config.yaml
horizontal_flip: true
encoder_norm: "layernorm"
encoder_qk_norm: false
loss: "l1"
latent_channels: 32
decoder_norm: "batchnorm"
decoder_attention: false
Rows from block 8 of the encoder of a small image VAE, named by matrix and row number. Rows with one number belong to one neuron. Each number is 200 + 30 x the weight over its row's rms, rounded and kept within 0 to 999. All counts start at 0. After the name is the row's rms in percent of the matrix's.
After each neuron's rows are labels from the 100 images, of 14976, where the neuron reaches its largest size: "strongest on" is what is common among them. Only what is clearly more common there than usual is listed. The data: photos of plants, animals and fungi (iNaturalist).
# gate: MLP gate (encoder.blocks.8.mlp.gate.weight, 1024x256), inputs 172-255
# fc1: MLP up (encoder.blocks.8.mlp.fc1.weight, 1024x256), inputs 172-255
# fc2: MLP down (encoder.blocks.8.mlp.fc2.weight, 256x1024, transposed), outputs 172-255

gate.738,167,147,222,204,158,224,214,190,195,224,191,217,201,215,255,239,183,208,206,163,218,206,178,180,240,210,190,149,151,215,251,162,198,227,129,186,214,144,212,219,241,223,151,138,222,202,204,214,212,165,240,135,225,232,235,206,206,170,210,171,239,124,174,212,165,198,228,235,237,191,174,197,210,215,176,200,204,195,183,207,201,247,219,204,268
fc1.738,173,149,205,234,179,256,186,210,208,205,192,229,233,202,223,191,191,222,217,211,161,175,221,202,238,221,193,182,223,167,217,200,206,204,131,207,227,227,195,211,170,165,208,194,210,184,164,213,182,177,227,213,187,204,207,207,218,235,217,242,183,175,161,232,214,219,199,206,188,193,161,174,209,240,160,190,238,202,209,164,204,211,203,217,329
fc2.738,179,204,255,289,201,216,225,212,231,268,192,231,191,200,202,232,225,166,138,243,199,178,236,211,191,224,175,217,213,200,177,167,225,213,218,195,212,200,162,193,198,198,199,179,172,162,185,180,200,186,247,179,170,212,167,177,197,195,157,205,187,173,209,207,170,190,197,187,198,190,196,185,190,172,214,172,211,184,193,238,229,218,216,211,209
strongest on: class Insecta; phylum Arthropoda; order Lepidoptera

gate.735,190,211,197,148,203,234,224,233,211,208,200,164,212,191,162,187,187,198,212,175,202,233,164,193,224,214,207,191,123,207,213,213,227,173,240,178,221,165,142,180,178,203,180,178,204,199,218,209,212,167,132,236,198,257,233,197,205,203,227,213,243,185,218,192,201,166,249,197,211,186,238,231,225,202,173,200,190,141,199,192,187,186,184,149,164
fc1.735,154,184,241,148,179,186,167,158,211,152,232,167,158,189,211,233,219,172,218,159,233,221,240,258,227,192,207,196,224,197,203,202,189,223,206,178,197,209,148,230,200,218,176,215,188,149,185,220,225,199,132,229,173,191,194,207,164,209,197,246,233,184,194,217,210,187,201,213,194,220,197,179,204,191,207,233,210,173,185,181,208,186,220,226,147
fc2.735,119,227,191,174,212,173,221,232,199,91,235,146,148,211,245,203,167,227,202,221,187,160,207,200,184,225,232,188,196,220,274,205,210,184,183,228,167,179,208,253,198,223,215,218,166,171,215,169,142,243,159,200,195,278,215,184,172,220,167,214,225,244,153,164,206,184,241,237,157,196,180,177,185,171,224,246,225,224,231,190,193,192,189,220,120
strongest on: order Lepidoptera

gate.244,160,246,234,218,182,227,236,205,199,182,217,183,209,196,168,207,195,77,231,209,200,195,243,200,202,193,210,224,206,196,170,219,213,211,116,207,190,219,177,178,180,202,171,174,227,208,210,215,202,191,268,227,218,205,187,233,195,171,228,188,185,230,176,156,260,191,193,185,202,174,204,166,179,221,180,134,212,160,239,185,200,161,189,246,183
fc1.244,160,148,227,203,196,196,241,185,142,211,204,198,191,242,172,187,170,334,209,187,238,226,164,209,208,197,176,213,169,202,168,211,164,190,216,193,199,189,206,214,125,215,163,218,231,178,194,204,238,204,158,223,213,181,186,201,189,247,228,267,216,159,254,222,209,191,190,233,224,209,164,234,200,211,168,190,195,184,196,237,203,203,210,234,210
fc2.244,111,190,214,155,217,146,196,221,232,159,199,162,170,193,212,214,206,244,170,211,260,180,200,197,185,193,228,228,166,206,167,202,190,231,226,208,212,256,222,205,211,220,227,203,207,172,191,217,203,233,67,138,188,212,194,208,186,185,195,235,226,210,184,191,196,241,213,200,212,187,196,216,230,177,211,257,190,175,207,241,266,243,201,211,244
strongest on: order Passeriformes

gate.309,117,194,207,176,222,207,218,229,167,194,197,140,146,143,257,204,218,210,195,204,216,211,234,161,166,165,234,203,231,229,155,211,222,182,199,214,192,240,167,188,209,199,223,210,189,218,181,173,240,227,165,170,213,228,204,182,192,174,176,178,187,265,136,198,192,226,220,169,165,219,157,163,203,172,203,202,214,185,186,216,202,199,188,202,81
fc1.309,106,121,163,202,176,183,225,205,164,254,181,172,210,186,216,219,193,283,199,215,251,210,187,215,196,232,217,218,183,197,106,219,203,186,177,224,189,237,180,184,226,182,213,241,205,197,203,180,266,238,196,172,234,221,224,202,182,238,204,212,142,224,169,224,179,260,161,152,136,251,166,202,205,164,224,182,184,216,179,234,204,238,191,207,192
fc2.309,099,236,215,285,191,206,178,199,212,258,198,257,200,208,158,234,239,160,204,209,142,245,211,143,226,197,178,262,216,196,148,145,234,184,219,202,188,176,125,170,201,207,161,155,186,208,185,196,220,163,206,224,220,196,166,174,169,157,232,185,168,182,235,178,151,201,184,200,235,204,178,194,204,186,225,135,162,191,156,211,225,186,199,143,185
strongest on: class Insecta; order Lepidoptera

gate.202,037,188,198,155,215,171,196,192,246,174,197,211,196,200,219,176,232,267,178,210,250,230,187,172,156,221,164,200,211,221,193,186,213,183,160,181,211,218,220,181,232,194,202,218,189,192,192,189,195,226,140,89,190,184,178,234,230,240,161,207,192,221,165,135,229,211,178,180,170,215,218,187,214,207,170,226,204,187,211,216,179,212,166,199,199
fc1.202,037,189,171,136,197,171,225,200,169,201,186,188,181,190,203,173,139,235,271,221,211,194,172,228,193,219,215,203,154,216,232,209,217,227,139,183,209,171,152,191,202,202,161,191,179,196,222,217,184,193,204,279,211,222,218,215,186,251,185,211,184,243,200,200,145,152,235,196,200,174,210,228,247,208,188,241,240,173,198,230,171,158,169,163,111
fc2.202,028,220,173,246,243,161,215,187,201,171,205,114,218,149,263,167,178,158,153,196,210,144,129,192,192,154,161,225,200,189,205,230,210,222,187,221,182,224,183,196,246,188,245,231,220,178,235,197,236,265,186,244,187,246,243,189,192,210,170,224,217,188,168,185,179,185,245,226,158,217,205,223,193,167,258,203,190,200,194,212,196,231,204,230,178
strongest on: order Lepidoptera

gate.256,232,223,227,235,213,167,170,176,200,180,237,176,167,167,223,209,240,194,182,174,252,191,200,195,174,146,202,197,219,213,131,194,198,209,259,187,223,222,192,124,226,185,225,195,205,218,192,180,204,186,146,182,223,146,205,206,182,149,149,223,166,201,117,193,170,257,197,162,175,184,209,238,193,183,201,185,186,204,220,148,201,238,213,200,159
fc1.256,259,216,174,234,221,153,145,163,200,245,229,228,184,188,235,205,226,177,251,170,256,167,204,242,222,159,190,189,185,181,217,198,217,203,199,176,198,186,219,178,196,155,236,175,200,219,216,216,218,197,178,242,116,164,213,199,185,210,177,217,228,195,147,186,233,219,187,174,201,198,172,223,180,180,172,174,192,251,207,159,199,237,190,202,111
fc2.256,216,190,185,231,205,197,204,182,166,141,219,174,231,205,218,180,169,191,198,212,254,175,155,221,161,177,226,179,193,214,232,229,162,191,191,189,208,195,234,223,226,156,236,222,219,272,215,191,123,208,162,164,271,198,210,203,232,208,212,189,218,213,209,239,277,184,206,223,227,228,221,213,259,213,192,186,205,220,265,206,164,202,230,182,197
strongest on: order Lepidoptera

gate.318,052,213,193,191,166,222,175,209,231,179,223,217,227,209,224,189,209,152,233,192,206,200,238,195,212,206,221,196,176,204,125,183,237,211,173,197,192,203,217,187,197,228,210,212,179,197,189,224,198,231,154,5,225,189,196,197,174,197,185,164,187,211,157,189,236,248,206,202,197,172,225,212,207,203,198,219,196,235,215,174,218,201,183,218,241
fc1.318,049,226,169,165,201,189,153,189,190,201,202,203,209,201,212,260,235,170,209,205,165,196,197,177,215,164,217,213,170,213,230,208,221,224,254,180,199,204,178,214,257,232,177,167,225,198,208,176,171,167,195,171,222,172,195,189,175,215,210,288,186,163,204,212,178,137,235,222,199,194,199,226,196,222,202,213,211,151,239,179,169,204,212,190,116
fc2.318,045,167,234,96,201,170,210,190,183,180,199,204,206,203,232,187,214,208,234,201,261,206,185,231,194,192,189,200,173,201,203,232,197,232,225,198,199,237,290,210,214,169,199,215,216,217,175,206,188,154,169,104,193,189,221,218,177,202,198,151,215,216,168,228,212,194,203,191,199,177,239,194,253,214,219,294,240,194,227,158,181,223,200,245,197
strongest on: phylum Arthropoda

gate.695,237,139,184,207,209,214,206,238,215,205,210,157,262,177,345,193,203,181,237,184,275,225,184,222,170,182,198,157,209,211,217,182,170,189,169,180,143,243,154,224,163,187,254,185,189,214,186,209,220,198,128,182,172,230,238,195,195,204,233,203,167,198,207,194,168,193,191,219,213,177,179,194,200,223,213,187,193,167,187,194,217,216,202,198,228
fc1.695,243,223,186,172,223,222,187,217,174,198,209,208,228,270,174,174,173,267,178,231,215,158,154,219,209,202,214,186,193,198,259,185,188,245,197,190,174,232,205,238,198,212,212,236,192,198,215,215,186,165,221,233,173,204,202,229,232,229,202,229,198,184,209,182,250,152,218,223,221,199,228,197,207,222,182,253,219,139,236,247,199,189,191,206,147
fc2.695,245,221,272,171,198,162,246,201,197,210,213,245,141,208,176,229,235,220,237,228,193,218,224,193,216,229,201,190,165,210,161,228,213,210,159,244,196,169,148,198,174,216,181,187,221,202,158,173,261,160,206,247,169,220,190,183,219,194,197,200,213,177,173,196,160,189,165,191,221,174,190,241,198,171,203,255,187,121,202,215,196,166,211,200,155
strongest on: class Insecta; phylum Arthropoda; order Lepidoptera