{
  "encoder_arch": "pvt",
  "model": "image VAE",
  "dataset": "photos of plants, animals and fungi (iNaturalist)",
  "train_examples": 77898,
  "image_size": 48,
  "crop_scale_min": 1,
  "horizontal_flip": true,
  "bottleneck": "kl",
  "downsampling_factor": 8,
  "encoder_norm": "layernorm",
  "encoder_norm_position": "sandwich",
  "encoder_activation": "geglu",
  "encoder_mlp_ratio": 4,
  "encoder_head_dim": 32,
  "encoder_fused_qkv": true,
  "encoder_qk_norm": false,
  "encoder_layer_scale_init": 1.0,
  "encoder_parallel_block": false,
  "encoder_inner_norm": false,
  "encoder_patch_size": [2, 2],
  "encoder_depths": [3, 3, 3],
  "encoder_widths": [64, 128, 256],
  "loss": "l1",
  "latent_channels": 32,
  "decoder_norm": "batchnorm",
  "decoder_activation": "leaky_relu",
  "decoder_channel_attention": "eca",
  "decoder_widths": [32, 64, 96, 128],
  "decoder_blocks_per_level": 3,
  "decoder_block": "plain",
  "decoder_attention": false,
  "decoder_upsampling": "transposed_conv",
  "kl_weight": 0.001,
  "init": "torch_default",
  "optimizer": "soap",
  "beta2": 0.99,
  "lr": 0.0032,
  "beta1": 0.95,
  "shampoo_beta": 0.99,
  "eps": 1e-08,
  "precondition_frequency": 20,
  "max_precond_dim": 1024,
  "one_sided": true,
  "adamw_lr_other_params": 0.0021,
  "cautious_weight_decay": true,
  "steps": 6100,
  "batch_size": 64,
  "epochs": 5.0,
  "lr_schedule": "wsd",
  "decay_fraction": 0.3,
  "final_lr_fraction": 0,
  "warmup_steps": 300,
  "weight_decay": 0.2,
  "adamw_weight_decay_other_params": 0.05
}
Rows from block 2 of the encoder, named by matrix and row number. Rows with one number belong to one attention dimension. Each number is 500 + 50 x the weight over the matrix's rms, rounded and kept within 0 to 999. All counts start at 0. Numbers have three digits each.
# v: attention value (encoder.blocks.2.attn.v.weight, 64x64), inputs 0-63
# proj: attention output (encoder.blocks.2.attn.proj.weight, 64x64, transposed), outputs 0-63
v.0:503471534554531530535493604486514485449523526523485551536508516497486516567497512480533511523475534447449630490542515490500476520439452485417471516485445509294574507458477508475460435521524492
proj.0:506492445521500461505495455445502450568352527482521516472528274520546491432527620510476406542545475518545498502545531497557544550498523533477521503526528520554482449569548548529495487487448490
v.1:509509547471481511515490430508450500411537492496514574496526513494499486477529511502486490539492510470485514508471528474542487492503509475438465468482540570396507530506480504516502513507494514
proj.1:491546538519525490469517495622490496488633446516443528541505505489498595493494381530506527451490487573532529525515408508506453560513507570522530529467501482605517544436503533545522500490550457
v.2:501501519523509499511483487502503503438525569464463496498520505495500511492496504476494507476486510518449485517502481492530470496496499479526498506515551689481492547580476500497497446490517530
proj.2:475561519472529502493514474570530513519527437511469550507466522490495490428473419525500525507479455502501537460458468499503504543544529497472505473459457408534522445422506607486482542478495462
v.3:492515514422482518495550488517481513505470497499550489440505515497475454506517474503501504515466512481534481469531516504494513531483508525483524563471456385529533556494485518493491511494508507
proj.3:522460521600517461524530506483528464491497472453489480571469401435539542452559524495546435546498449513457529494503522519527467486510514511514519512509518530454491418568588512537459474493511426
v.4:558567504509550473474473746618658541122384490596477475454453422493616474546570846507486376586385430296613570563562589411474590503442542468602550557596580288464464620444412530511476401508510575
proj.4:525531642433495455490515433621530461475613440449411537565451524439494590454474278506506492445491466553477489467451426502536446504507550497471507493462545567542487506471592540527497491480537433
v.5:481429507547474507493486506458470510488536570515573508546501487461489543485502531526526488496545523506496467537455498508501447502535496478478500522504535508495491484386590462483514513523487517
proj.5:567565520470525484486509459528498482481514510509434521471507459528484534489502427503508549467530503558534522499513461410521499558473521520505468461515529569528467571621404558534521505488512441
v.6:522478486558515505476460448458471483478519505501631524491394509598522459429470518486504515501509462527458438527461515514500540516475518529517513496497591477462473533543468506486544554480454526
proj.6:443447535464467544539526529531506553505469540493487480474575556553547493586460508516518543471530564485540495518492504478454526516525509431517513491515496539508607494460487471493592501573473524
v.7:457493601408487480514518529518545478409493462547489460530516514468547480516531545486480485483496496453465439544499517478559494512496475516492506536507516506549504547492497494519502487525530542
proj.7:537554601490522475520528450649537481482583474454421556559481508467513602433496328519521480457509469575524537484440450536528508532523568485471525489490554581577505472491575579521528506477538468
v.8:497509449452505500525463433486506482477498499540550548518490542514463497433482466530501518487508524556533487525529494496494464495570506432468509527481544477479488485457473515486515473456499490
proj.8:492495603532457457466485478591511464441557411408423498556468506483485544492503403493514476453443503522449462455459449499526479487469483539492474483475517540560484498469574497515487507520518477
v.9:480498460360486497499505557518516500528484523542526476508479494490522532559514523516493506520484520450521466458497478516558512501488507502535504433503478563510443532426543472513459491501465436
proj.9:559511507633502515534507513318537564502372491466546488487540346563496509497508601509535470538553485510491542525588561507486499528486460451526547548511496459503502461647461504533484514492521559
v.10:408466276563521454437406531634580503489541471570615528493509578582546443439511648493463538483493512424476467518525491514458500471479462474657507540512498600586486495388406494472478490482462605
proj.10:635457499475479456487570494274530504598324542443528489484486348456477493443522599499521382581577473467493564458559557487532490511497545476455474486490502466470452438623557520498383510457550470
v.11:505504536544496552505493535464503502537494468438513490506448504489524467422532531520506513533473459527527513479494480495555577516536478465531481509499428591556518483526498521481485443468486482
proj.11:546482455431507480489506498511540510511477559576512510523493546484517533536515506532533543560513495480468485459542535515551471435491520496521538509497508501466500535505538466500493527501490518
v.12:505512447456511511509547551495491474454497505546484488519509519504532488515510498500542450525494499504465508480526548489509481486495504513512523459496460470533480480444510488500498503515489522
proj.12:522469448548526483505500535352504510576414527504567467425523394524499455509503622512502506507539512434545506528540538486503529515476464481480445510536540454458503480616473493497460506506485502
v.13:481488526488482478504534414524485515514512552520506517459499493486478518520525471495501529514482505469493507467505499486476498495407491549495501499508453498451421415480526519490516510528511514
proj.13:507500558538554513510491545495515519460577444454459530538545484518545569486496511460503499469490503583444502525509462555491476573548551540489498477476487560594536549527494501544551506526504474
v.14:517543474478508522480494510462467534450501644513624455502512495529469513489518530504478518508481478441636503503507452473648489512451530459500479498490476455495496479517489537490501518484456515
proj.14:484451428575458485472471512343466466562383412455567464492504417486521465532497642462515444586481548450394519502595540498451449463489437538483493543531444493419463471489477439480402425534486459
v.15:472512496505516505485490525522500504529509629491480427531499489493513499479491532493494454503473503510549490541448480477517490502525512533553476606512517480400550463442542547492519463516533532
proj.15:563554496478459477439454488541460462486523430512525487452530545489455504544519440508475540461527518470507444519520512511497472497471470440487463399520473508491417560504434460462492541529456488
v.16:486543584489545516516634519399414530265476419432396643486390493534444489473518466497477465478558496629559563598446490494585503510446540515657486512547474399403556458737540547498513503441444456
proj.16:429483436481464542438315501626485512554605489605555459490533652489536445570433425524480580511444536439475402463544456505424488406533481471419486495522428558532529533244428420481553462576489543
v.17:508523481530511507499542522473526524472461549497482543547511496509489495529489522517507480474498480484574508529488513486514463504517520505462476472481431497525630542542450544477508488471511477
proj.17:478481458487480511482473539497493456554474463533561474437498525488512424516519519521504497501509538422476468489518547522503548483477478465509469475523496465428451464477541465485511503499455525
v.18:502522453573519506509522474479531512501517564501456498509599482520452493526456472493488474473499521526533497494511472518486504483596509547503475538495431542473501526516521524476474533469523470
proj.18:507500524511490509488484518457477452535415519515562497508492495553504442536564665512552487539550573416494502517543588523563530493477441517555498549538590452427472496601510451513467520485440513
v.19:532536461567519528517597496415494526381493575513483473399453501545460436484484463491487546500515473506567420538464462501470515519522537446487502505520495495607475574599448513478475543500491500
proj.19:440425489524444471493371548480515483549469430479541490616510571530555497543505635487546461577437548443377540434551567525493472411484499564459488551443457541445548424389537419491490450567474440
v.20:539423503495485483497442397471494489824485651435546464544444442520494509512484267474495522414502470622441555394533490503459520537592628521237560463477528471598543489548643535525515573440506375
proj.20:428547518475497553494503509608438543365684457560474493478495724501466490553458387504488636425428527491510436518417461473456463445489452503582474477469465478440514585412410457463543506502514524
v.21:513534546577487475474413417539573494414555542468513407574551509570519527463491493493516482554511504496396536457555519498465520474490471502379517462494487855292430464493488492519519549483524446
proj.21:491527483419519522509637496472475536541481470477451543370477471505461487508470401512478529409545503513567477491417427441513505586535482452613520477478560277593530549554468531495509538429492568
v.22:521487476567494479528641517506453518509514498516512537509528470424533480499476450500476526463474504529642422431544495509495463490489495431565476454518487640694474532509468493494484490515514451
proj.22:443523606467519499501448465690533438439557484461371527567460568492476550477494381492521479436453487544433486496406472532502536529500534533450522515477544507473561464471513540510528510493472473
v.23:529519509470473478514454497534437523465504596512565571496458469510460516461500495552498504525496491517608502474496494499491539506507500516484500568507536392445435493433482534500483512481443475
proj.23:485486550515469515475436465528523466473522409472482488503525568496502504496516478478512514459478544513407486483507451486506499460477499494482511435522501599555500494540501470499496474538505490
v.24:484421432383499524488552564539567506532483461580606515460515496474505528552492448539519503488518514474456420500502482491500477494550518514466492481521486646396432590472535470497483489532524527
proj.24:494559528678460512541513508446472551389520530461467497505513444549471433468506503543507532505458481477542569496449528520449462519477404509539464529460479380524503465515447532479495497458490528
v.25:452469507495523502508553535447545516553457500468376486519479486522511469470476525491472493530456479531482658490477471499512522520499480552525504483494375495484680457478483545498489506463509563
proj.25:599462463488493445462450450456497437545429548535557479450478468472443477545587580479511488493598467429525412500513538534548520485484520385526505482532528501468355524559549423478492498500458467
v.26:457580427495522495477520644413528524380504591570487491475477594553393414552518607469457568539471501509589442613434486507494603510512363418741417567619438313567403587628329509471535505474465581
proj.26:519411406533484438502460477292494475637243506447548488482524292510582459481507707468488352602529506451464535446600556476540478459466515524426477491470496517418518385523578486494425422521482446
v.27:562508457410537488497575502519441494627513459494555459483576491489525506485459423528494502489514492480506374491484479538483516498487540458565515519509449527557399493408535485524481539506459539
proj.27:427519575590510545529459543501553528411564512501432501566479622549480447537532516471535552500409523506426532492458525477427477504492450584501448511466490427398578481544420489491532491522489465
v.28:500458721379494475505492488501338524318429591484372572455470501542541496398572368501466472448584477686618554570473526478674434510425588442472544501527540509495555379599556517477498536499410480
proj.28:518510416495534536449454528507473564551634477612587476485506641485494494564470451501504622527482520461486454501539481494443469445534518524503478498517439505501474621377429439526510518538565540
v.29:504504437527497504518517501520479507512474516507551521440471514505514475503516452470466485468496505509511516481534505504486494459553502449553498537504512481678546505501477489495521520476517484
proj.29:445542604457544506476529487644501500400607475491413528592481595469492540459484412507530540493467479547470462517446471541479494493522534588468535448440500549442497513447530521541515537499538486
v.30:511493447555479475509499592534528505516524474513546490447493517497484480531524482547483501511497487467566477506489543519495501502558507493493502381482448491483574470528524480502519492510483460
proj.30:489526511470485450477518469440530523530465518503446532532499475503512492518497511475526518543475491503451531470505464536533445464475526595512531588458549462473463516512462503471497499487461481
v.31:521525519461471500494466468467531501497544536491519317444474484501471516496506491533446532499540502506549523454494508504546487504498516427520503565495460578732458492513515505522506480541494550
proj.31:439572583523499500535555518653510541409614430506416580585515663510505567527496401505543543467395485547453490508445462518494492527528495611528548499466509427450579524420487537536558512492517485
v.32:599493650405488450449538376559428458624392583557536567512464385476632559541439286513509408477443431551448451377504547475452576481521677462370598468450584572386494306695631526579515476519554430
proj.32:463566559434495501493484503656483484361740437498428499547444685443398538474479305490492607434417491526491473496415398483496407480501467512528460489459461467502468593372433505470519518456523467
v.33:474497566514487492520541556547486497602501480443514558495503485486485494491483501453501491518506503551590506532501460502530464515544503512500495428499392507696546560488542505481489516525473491
proj.33:517479449482534521517460518477525471518479577571484478478536548532526452559555572523523547515563479455425456535485586533450610523484509495488515509534526492418503457586457472486530483522456542
v.34:493549551457526503483482464492510508529507458488485478492500505547494481485494501477517529527503503503456463469453512498533531504494500583491505512508472519431574520609470522510503503470503489
proj.34:509445485543505488511478503568471485528558504516564472513496468478515516521540443526503470496513483465538508525534490572503478430514493447530529523543475526568449496380574440490499460548519559
v.35:373485490529437519538483457448437514492557477453634526487543601491442447355488406488534557496622551630508379529454485565527499464544444499449448536500499690536502452508492510439506620486478475
proj.35:533438382544517520501504530317478511623326572517592470438548385561548427550539716520501463565543513432510533501586590504483544508494482476489501504548489454482492445578482461492475463517459547
v.36:479499471511537500503519520481503500427480456491511507491537484505537499521476520478498487505491498487449583512507497508501548493527514537543498470493494528408441525464509495504479495527510520
proj.36:532488448544468514498476524390515521572430555537546474463494459534462422514513603508530486541549486466505500501540557464495504503475459459515473540518523435480491504580451492481475499460481504
v.37:529494523520485481513566567507491488437462581543462501507502515441527483474483508497500521483475507467547503525488500513511521491515530545519495455480556474576553569440500511480485498505487443
proj.37:526477468531492539515453495406499506586445470488563502482513439525459467515566608503526465584551515516440482489551555451489532540506488423562524529508505457409458443612491486563502499526479545
v.38:513480458405482484518616513590506513573532439557587414365526489493489538611511465526472532502453504477628449442482477513459543468457468343677485515528438603436272528525489472500481490535498527
proj.38:515500473550518464474449482395503479530383537517511572620480384519513489506554678481511412621482505483433546500605568524564470487502525619465501586486552425484529487535520567501424491486467489
v.39:522493481605508498495568518527480500421523409452533517492471496522481487507486532516519475498456498512480526504534482503507510514501491521571497611499420443359412479565497507489488446526502537
proj.39:477488455478511520488419528458562511651383588612546520508525515557578439517489644484493482581535531467547479510567567499520550493510524540434538508537507561574562515528478526517517533525460505
v.40:510512519518514504481494516521525507536525477444499507506472496501469500500530532511494531429466499478487476544471496502489476485485510538526488427541502521474545505533525489506527487463497464
proj.40:457550573491495510527518498667522554432601518543406533517520629523537525477437389524503517463489492542560506512434463491488553498519526505471543497456511550546555525452513547542586531518553521
v.41:520454493626465504519549490543487509444557418418544443541576513504497566437477459556496542499493502516569542475468458510503437486605483495458464481459486418549466574533579516443481478520500476
proj.41:472488400505521507502456533404484487568387555582526509471521465569515417556552671469502480562537520463483495520556594498512555498455467512519530539540503460464520466589423490494495497488431546
v.42:502530509557497488520494547517447503490504446462547516495513487480520531506506493502512483482510527495474546489450488492518425523458472469554464461509519514558541466525528493508488486551483555
proj.42:493483385477487476450442451483550444543391556592494494486482490474518434492488585479435480571498461481489463510534520492483533516524527534405536509548444497494499499490467540490467546477439474
v.43:510456653571465492496593519519451518505538368428503618578549485449505506474462468531530525470505549541428498482564473516481449493482514537488471514435455609576419532414565477508473496539484464
proj.43:439556535436494563528483488630526514407665527551401508480458691517465493489486359499479582429475476548503487514352471474469543518491483502528530477476494428501551534506398514500587527435526534
v.44:584536426422464558524537582401496444395407532492469436288459469520558618547473480396587419577447347557692677497546443535551454453509541560652472414488549353339493597611545574630573389594545423
proj.44:441518600494487464479473463741500410357635397482409510610479531464456575488505330489503542423445496525493444494418441527502482513469458473492501547524508514586459501410521511494506498477446488
v.45:520509360378497472460364454516532533640522543526533463426522533536433491488520480525478554488545500530481439511490527525467515501519458471450484517495558273513500472643429499505515522480438527
proj.45:542455434565528509515548542286471513590343548492622491492538354533565451536533739499505448614527535442534565516631595489543489479487496525534499527519494528451504472552572489498455462533503496
v.46:510506546460542512505565518503424512523512490437403584522532493525435518645530507515512516522525493479431440506534499509479480540507474559480491454470524483567495436488519509503481512413468512
proj.46:501492495502452437477434447564531519529510527553497500495487512477539513400427450473471472486485490516562529469459396507516478482490549475469539510488518570558476519458519488520555515539509436
v.47:515506562517498507508472534501503504530510519463495512495551490444520519506519500496509498460495530444449482537494515516452451513501491474496508525490524438458571558462547469490485461520501521
proj.47:460492531439485482515538466518499547441553477495441517456455497520472522427458420516492483462497483583526556483462442463495488518485500519522525478432439447535504469510443537524551529469520470
v.48:485443506441528478511500531555506477567486477514476411562514490477504509513470466491509508521517496515472413543438503507508478504536500477503528508497493532416498485430501497519494541502538502
proj.48:523535574510470528522519461496526523410589491469459532497493553490474534428487415505482515436454463540498540481455458449476498512497506512500477461457525494540471550554494511493517492468561492
v.49:340393578498368516394428222556459457641602654556452536495650702555339574346593426458590644410687621569543312434317411602467599441448399499350468521434392588577599416353369564456419683497382617
proj.49:595449392527522503513548539276489502637336563523641467468524327514552448536542700521506462600566509441524563519649610500535503517493495493518496526571508472477462473629540473489443493516508506
v.50:483455494540531480511484477496525496445495531479427400505510494514527521456477508541480515514509527465490615529441474514474475462491498529466488530522460632492586488648444521505508462523485551
proj.50:593484435431553443476495505379513467598440514528580540483518397510510471519552611534521477530524439436515462485595556518581497534476503526470438468468508423466447526481604522484460521461478464
v.51:539538612440532494521421529471520517474522520523485568474473518517452539617541505506459508472559478473464328543467534495430572480469465375503473531549592409373427517630522482503514490519480519
proj.51:437522391537521446452463501528461507486482522549514513550532467507587494446454572501493511584422552506533581506583446492543411441516550645443528539500463616592528537360466540493506473540502490
v.52:546535510382483453503522527522519482525512520552486473506485499475535490527487484489510505527527508470480479476501520538501492467457496432560495515516549737525520507528467488495465473494450469
proj.52:460524486595566533510486498451507537478452432463473524518503407544503508455507507516516452475420469531460543510522487538486516587482486568450539517459474332519510485467483546529529499493519555
v.53:497484589567481522501496572527491490536477322526450453490534524445517479571539587456510536525448493458492494550566542502503454509449441534478508397510517657565558588472461497521494435525442547
proj.53:607463425491510443479515453414514478544418590516490517502476315450487511420522546490456387545568479516522550474515520521548518511497550493459491536466537477485448444588573546505435543475535495
v.54:545468435447519486484463468538549489579513548543454513466547487490494498501500481518475474487498509466508499492495503518444469515494500473485478536502539689497466501519484476510510494520539548
proj.54:487543588509486534563624506465482558416519446418465540496477570491448492426498462476490481472458511548492569517424477463495503563535494497565501458428483369471543491521543579524494547461522459
v.55:497519523514525491495534421444525504526509465521468495526467533484497515454488479481505501467510506504441543516433490502526511494532491506428502519530479543489543470497461471510505538533477484
proj.55:485518555474475480511506476645499497455606467469480541524466520458473573469480389515495508445449483534519482474440475499528465504493525502526491494443497492554496531404568537501520497499532498
v.56:436407566616481534533537481412300499442574448464648487499544547506430557494476405515536610493527556593571561546461386536477398422570385512417445533526414446450371414511539539456464561559497541
proj.56:482455366535503475481445504394488473584345522538534494478532382549539429537538700474482455570526531443484479512563593490528544510466469523498499536529500471474519478569472505484474469508403502
v.57:457464728545536485522512532474561495452488427440434510603520525425504465473529564488520489473492522567476597532518513508601467499500493542407475468464447458513512482428469533510488489541550449
proj.57:557528430452543455476500433587498464514554535554438490451478405446521598462486363505463497426515437525538414472444433510536526506483553452501499509511557589541452546537520494490535454475497526
v.58:505513602443464532497532484501556482500470502595414511500481486473503491537517475517460483459531501463527458432488538517453496494462487467476500513486505530467516578576471494495479526527529515
proj.58:531478353554523497505486539331452518585407526507613486474540402510515443506530653481495488586501512445481550529597553492519480478499459536519495529509465437463470497505495480496476474493493518
v.59:504464526456495509501489504545460514535517526552607400471514505466533516496518485538460496559486496440564496492487480487533490449474503481486482543498507593457389507433530506518487473584471507
proj.59:467584581503520487488500454657520486405636437470362569574491527472467584460500340476517510428447474605449492506440436518504468551527510584502512510476507482554557559476477593510532534452519479
v.60:484437502469473503478529447541572478537499468520484467507432506479534467521517517538497488530478494512528490507526536497521510478526499445561505444506567423579408538468508521514508508512548458
proj.60:495506487532548478530465555428470538483489503484473489491537503518503507486447534459487526468449501493459521492502493507486486519487469573547522544498508480492565520552488520503482508516517516
v.61:469618498373509523512522506437479515483478575495386635527520453551479494466494505481514495508489491586458498509502472495553563518476509553522517536456438387602670536528452503493512528405457493
proj.61:497446571579523471490453512624474447476573423455569421517508616460527548516510453533542543448492487430556439465498461508508464486482508392502502431537511644460388477413608404514530495572531493
v.62:494518499434456532497501528521485525486501494504431600524466512469537525489524539480515508489475500493477549449458490476477487494456500522522507480503508492488441520515539470493483490526497517
proj.62:527433413541491455481464479394456489529414477524576426505525356519496457513515570493497480536514462426551505509590511464544484477480451472454447520511500473488442460508471467485459508496482477
v.63:498513458495480537474487507525522503495479559585490520478560524489496488410473451515503505550521494511552485532470494481496502492549527512351511530459487461451484532477487520474510547474491442
proj.63:528517612544516522497538500561497483453680409413500483491480560456412567566550408481502541445524509536501478519447454496487451508534485448620501484483506508517447516513524440515473497522523517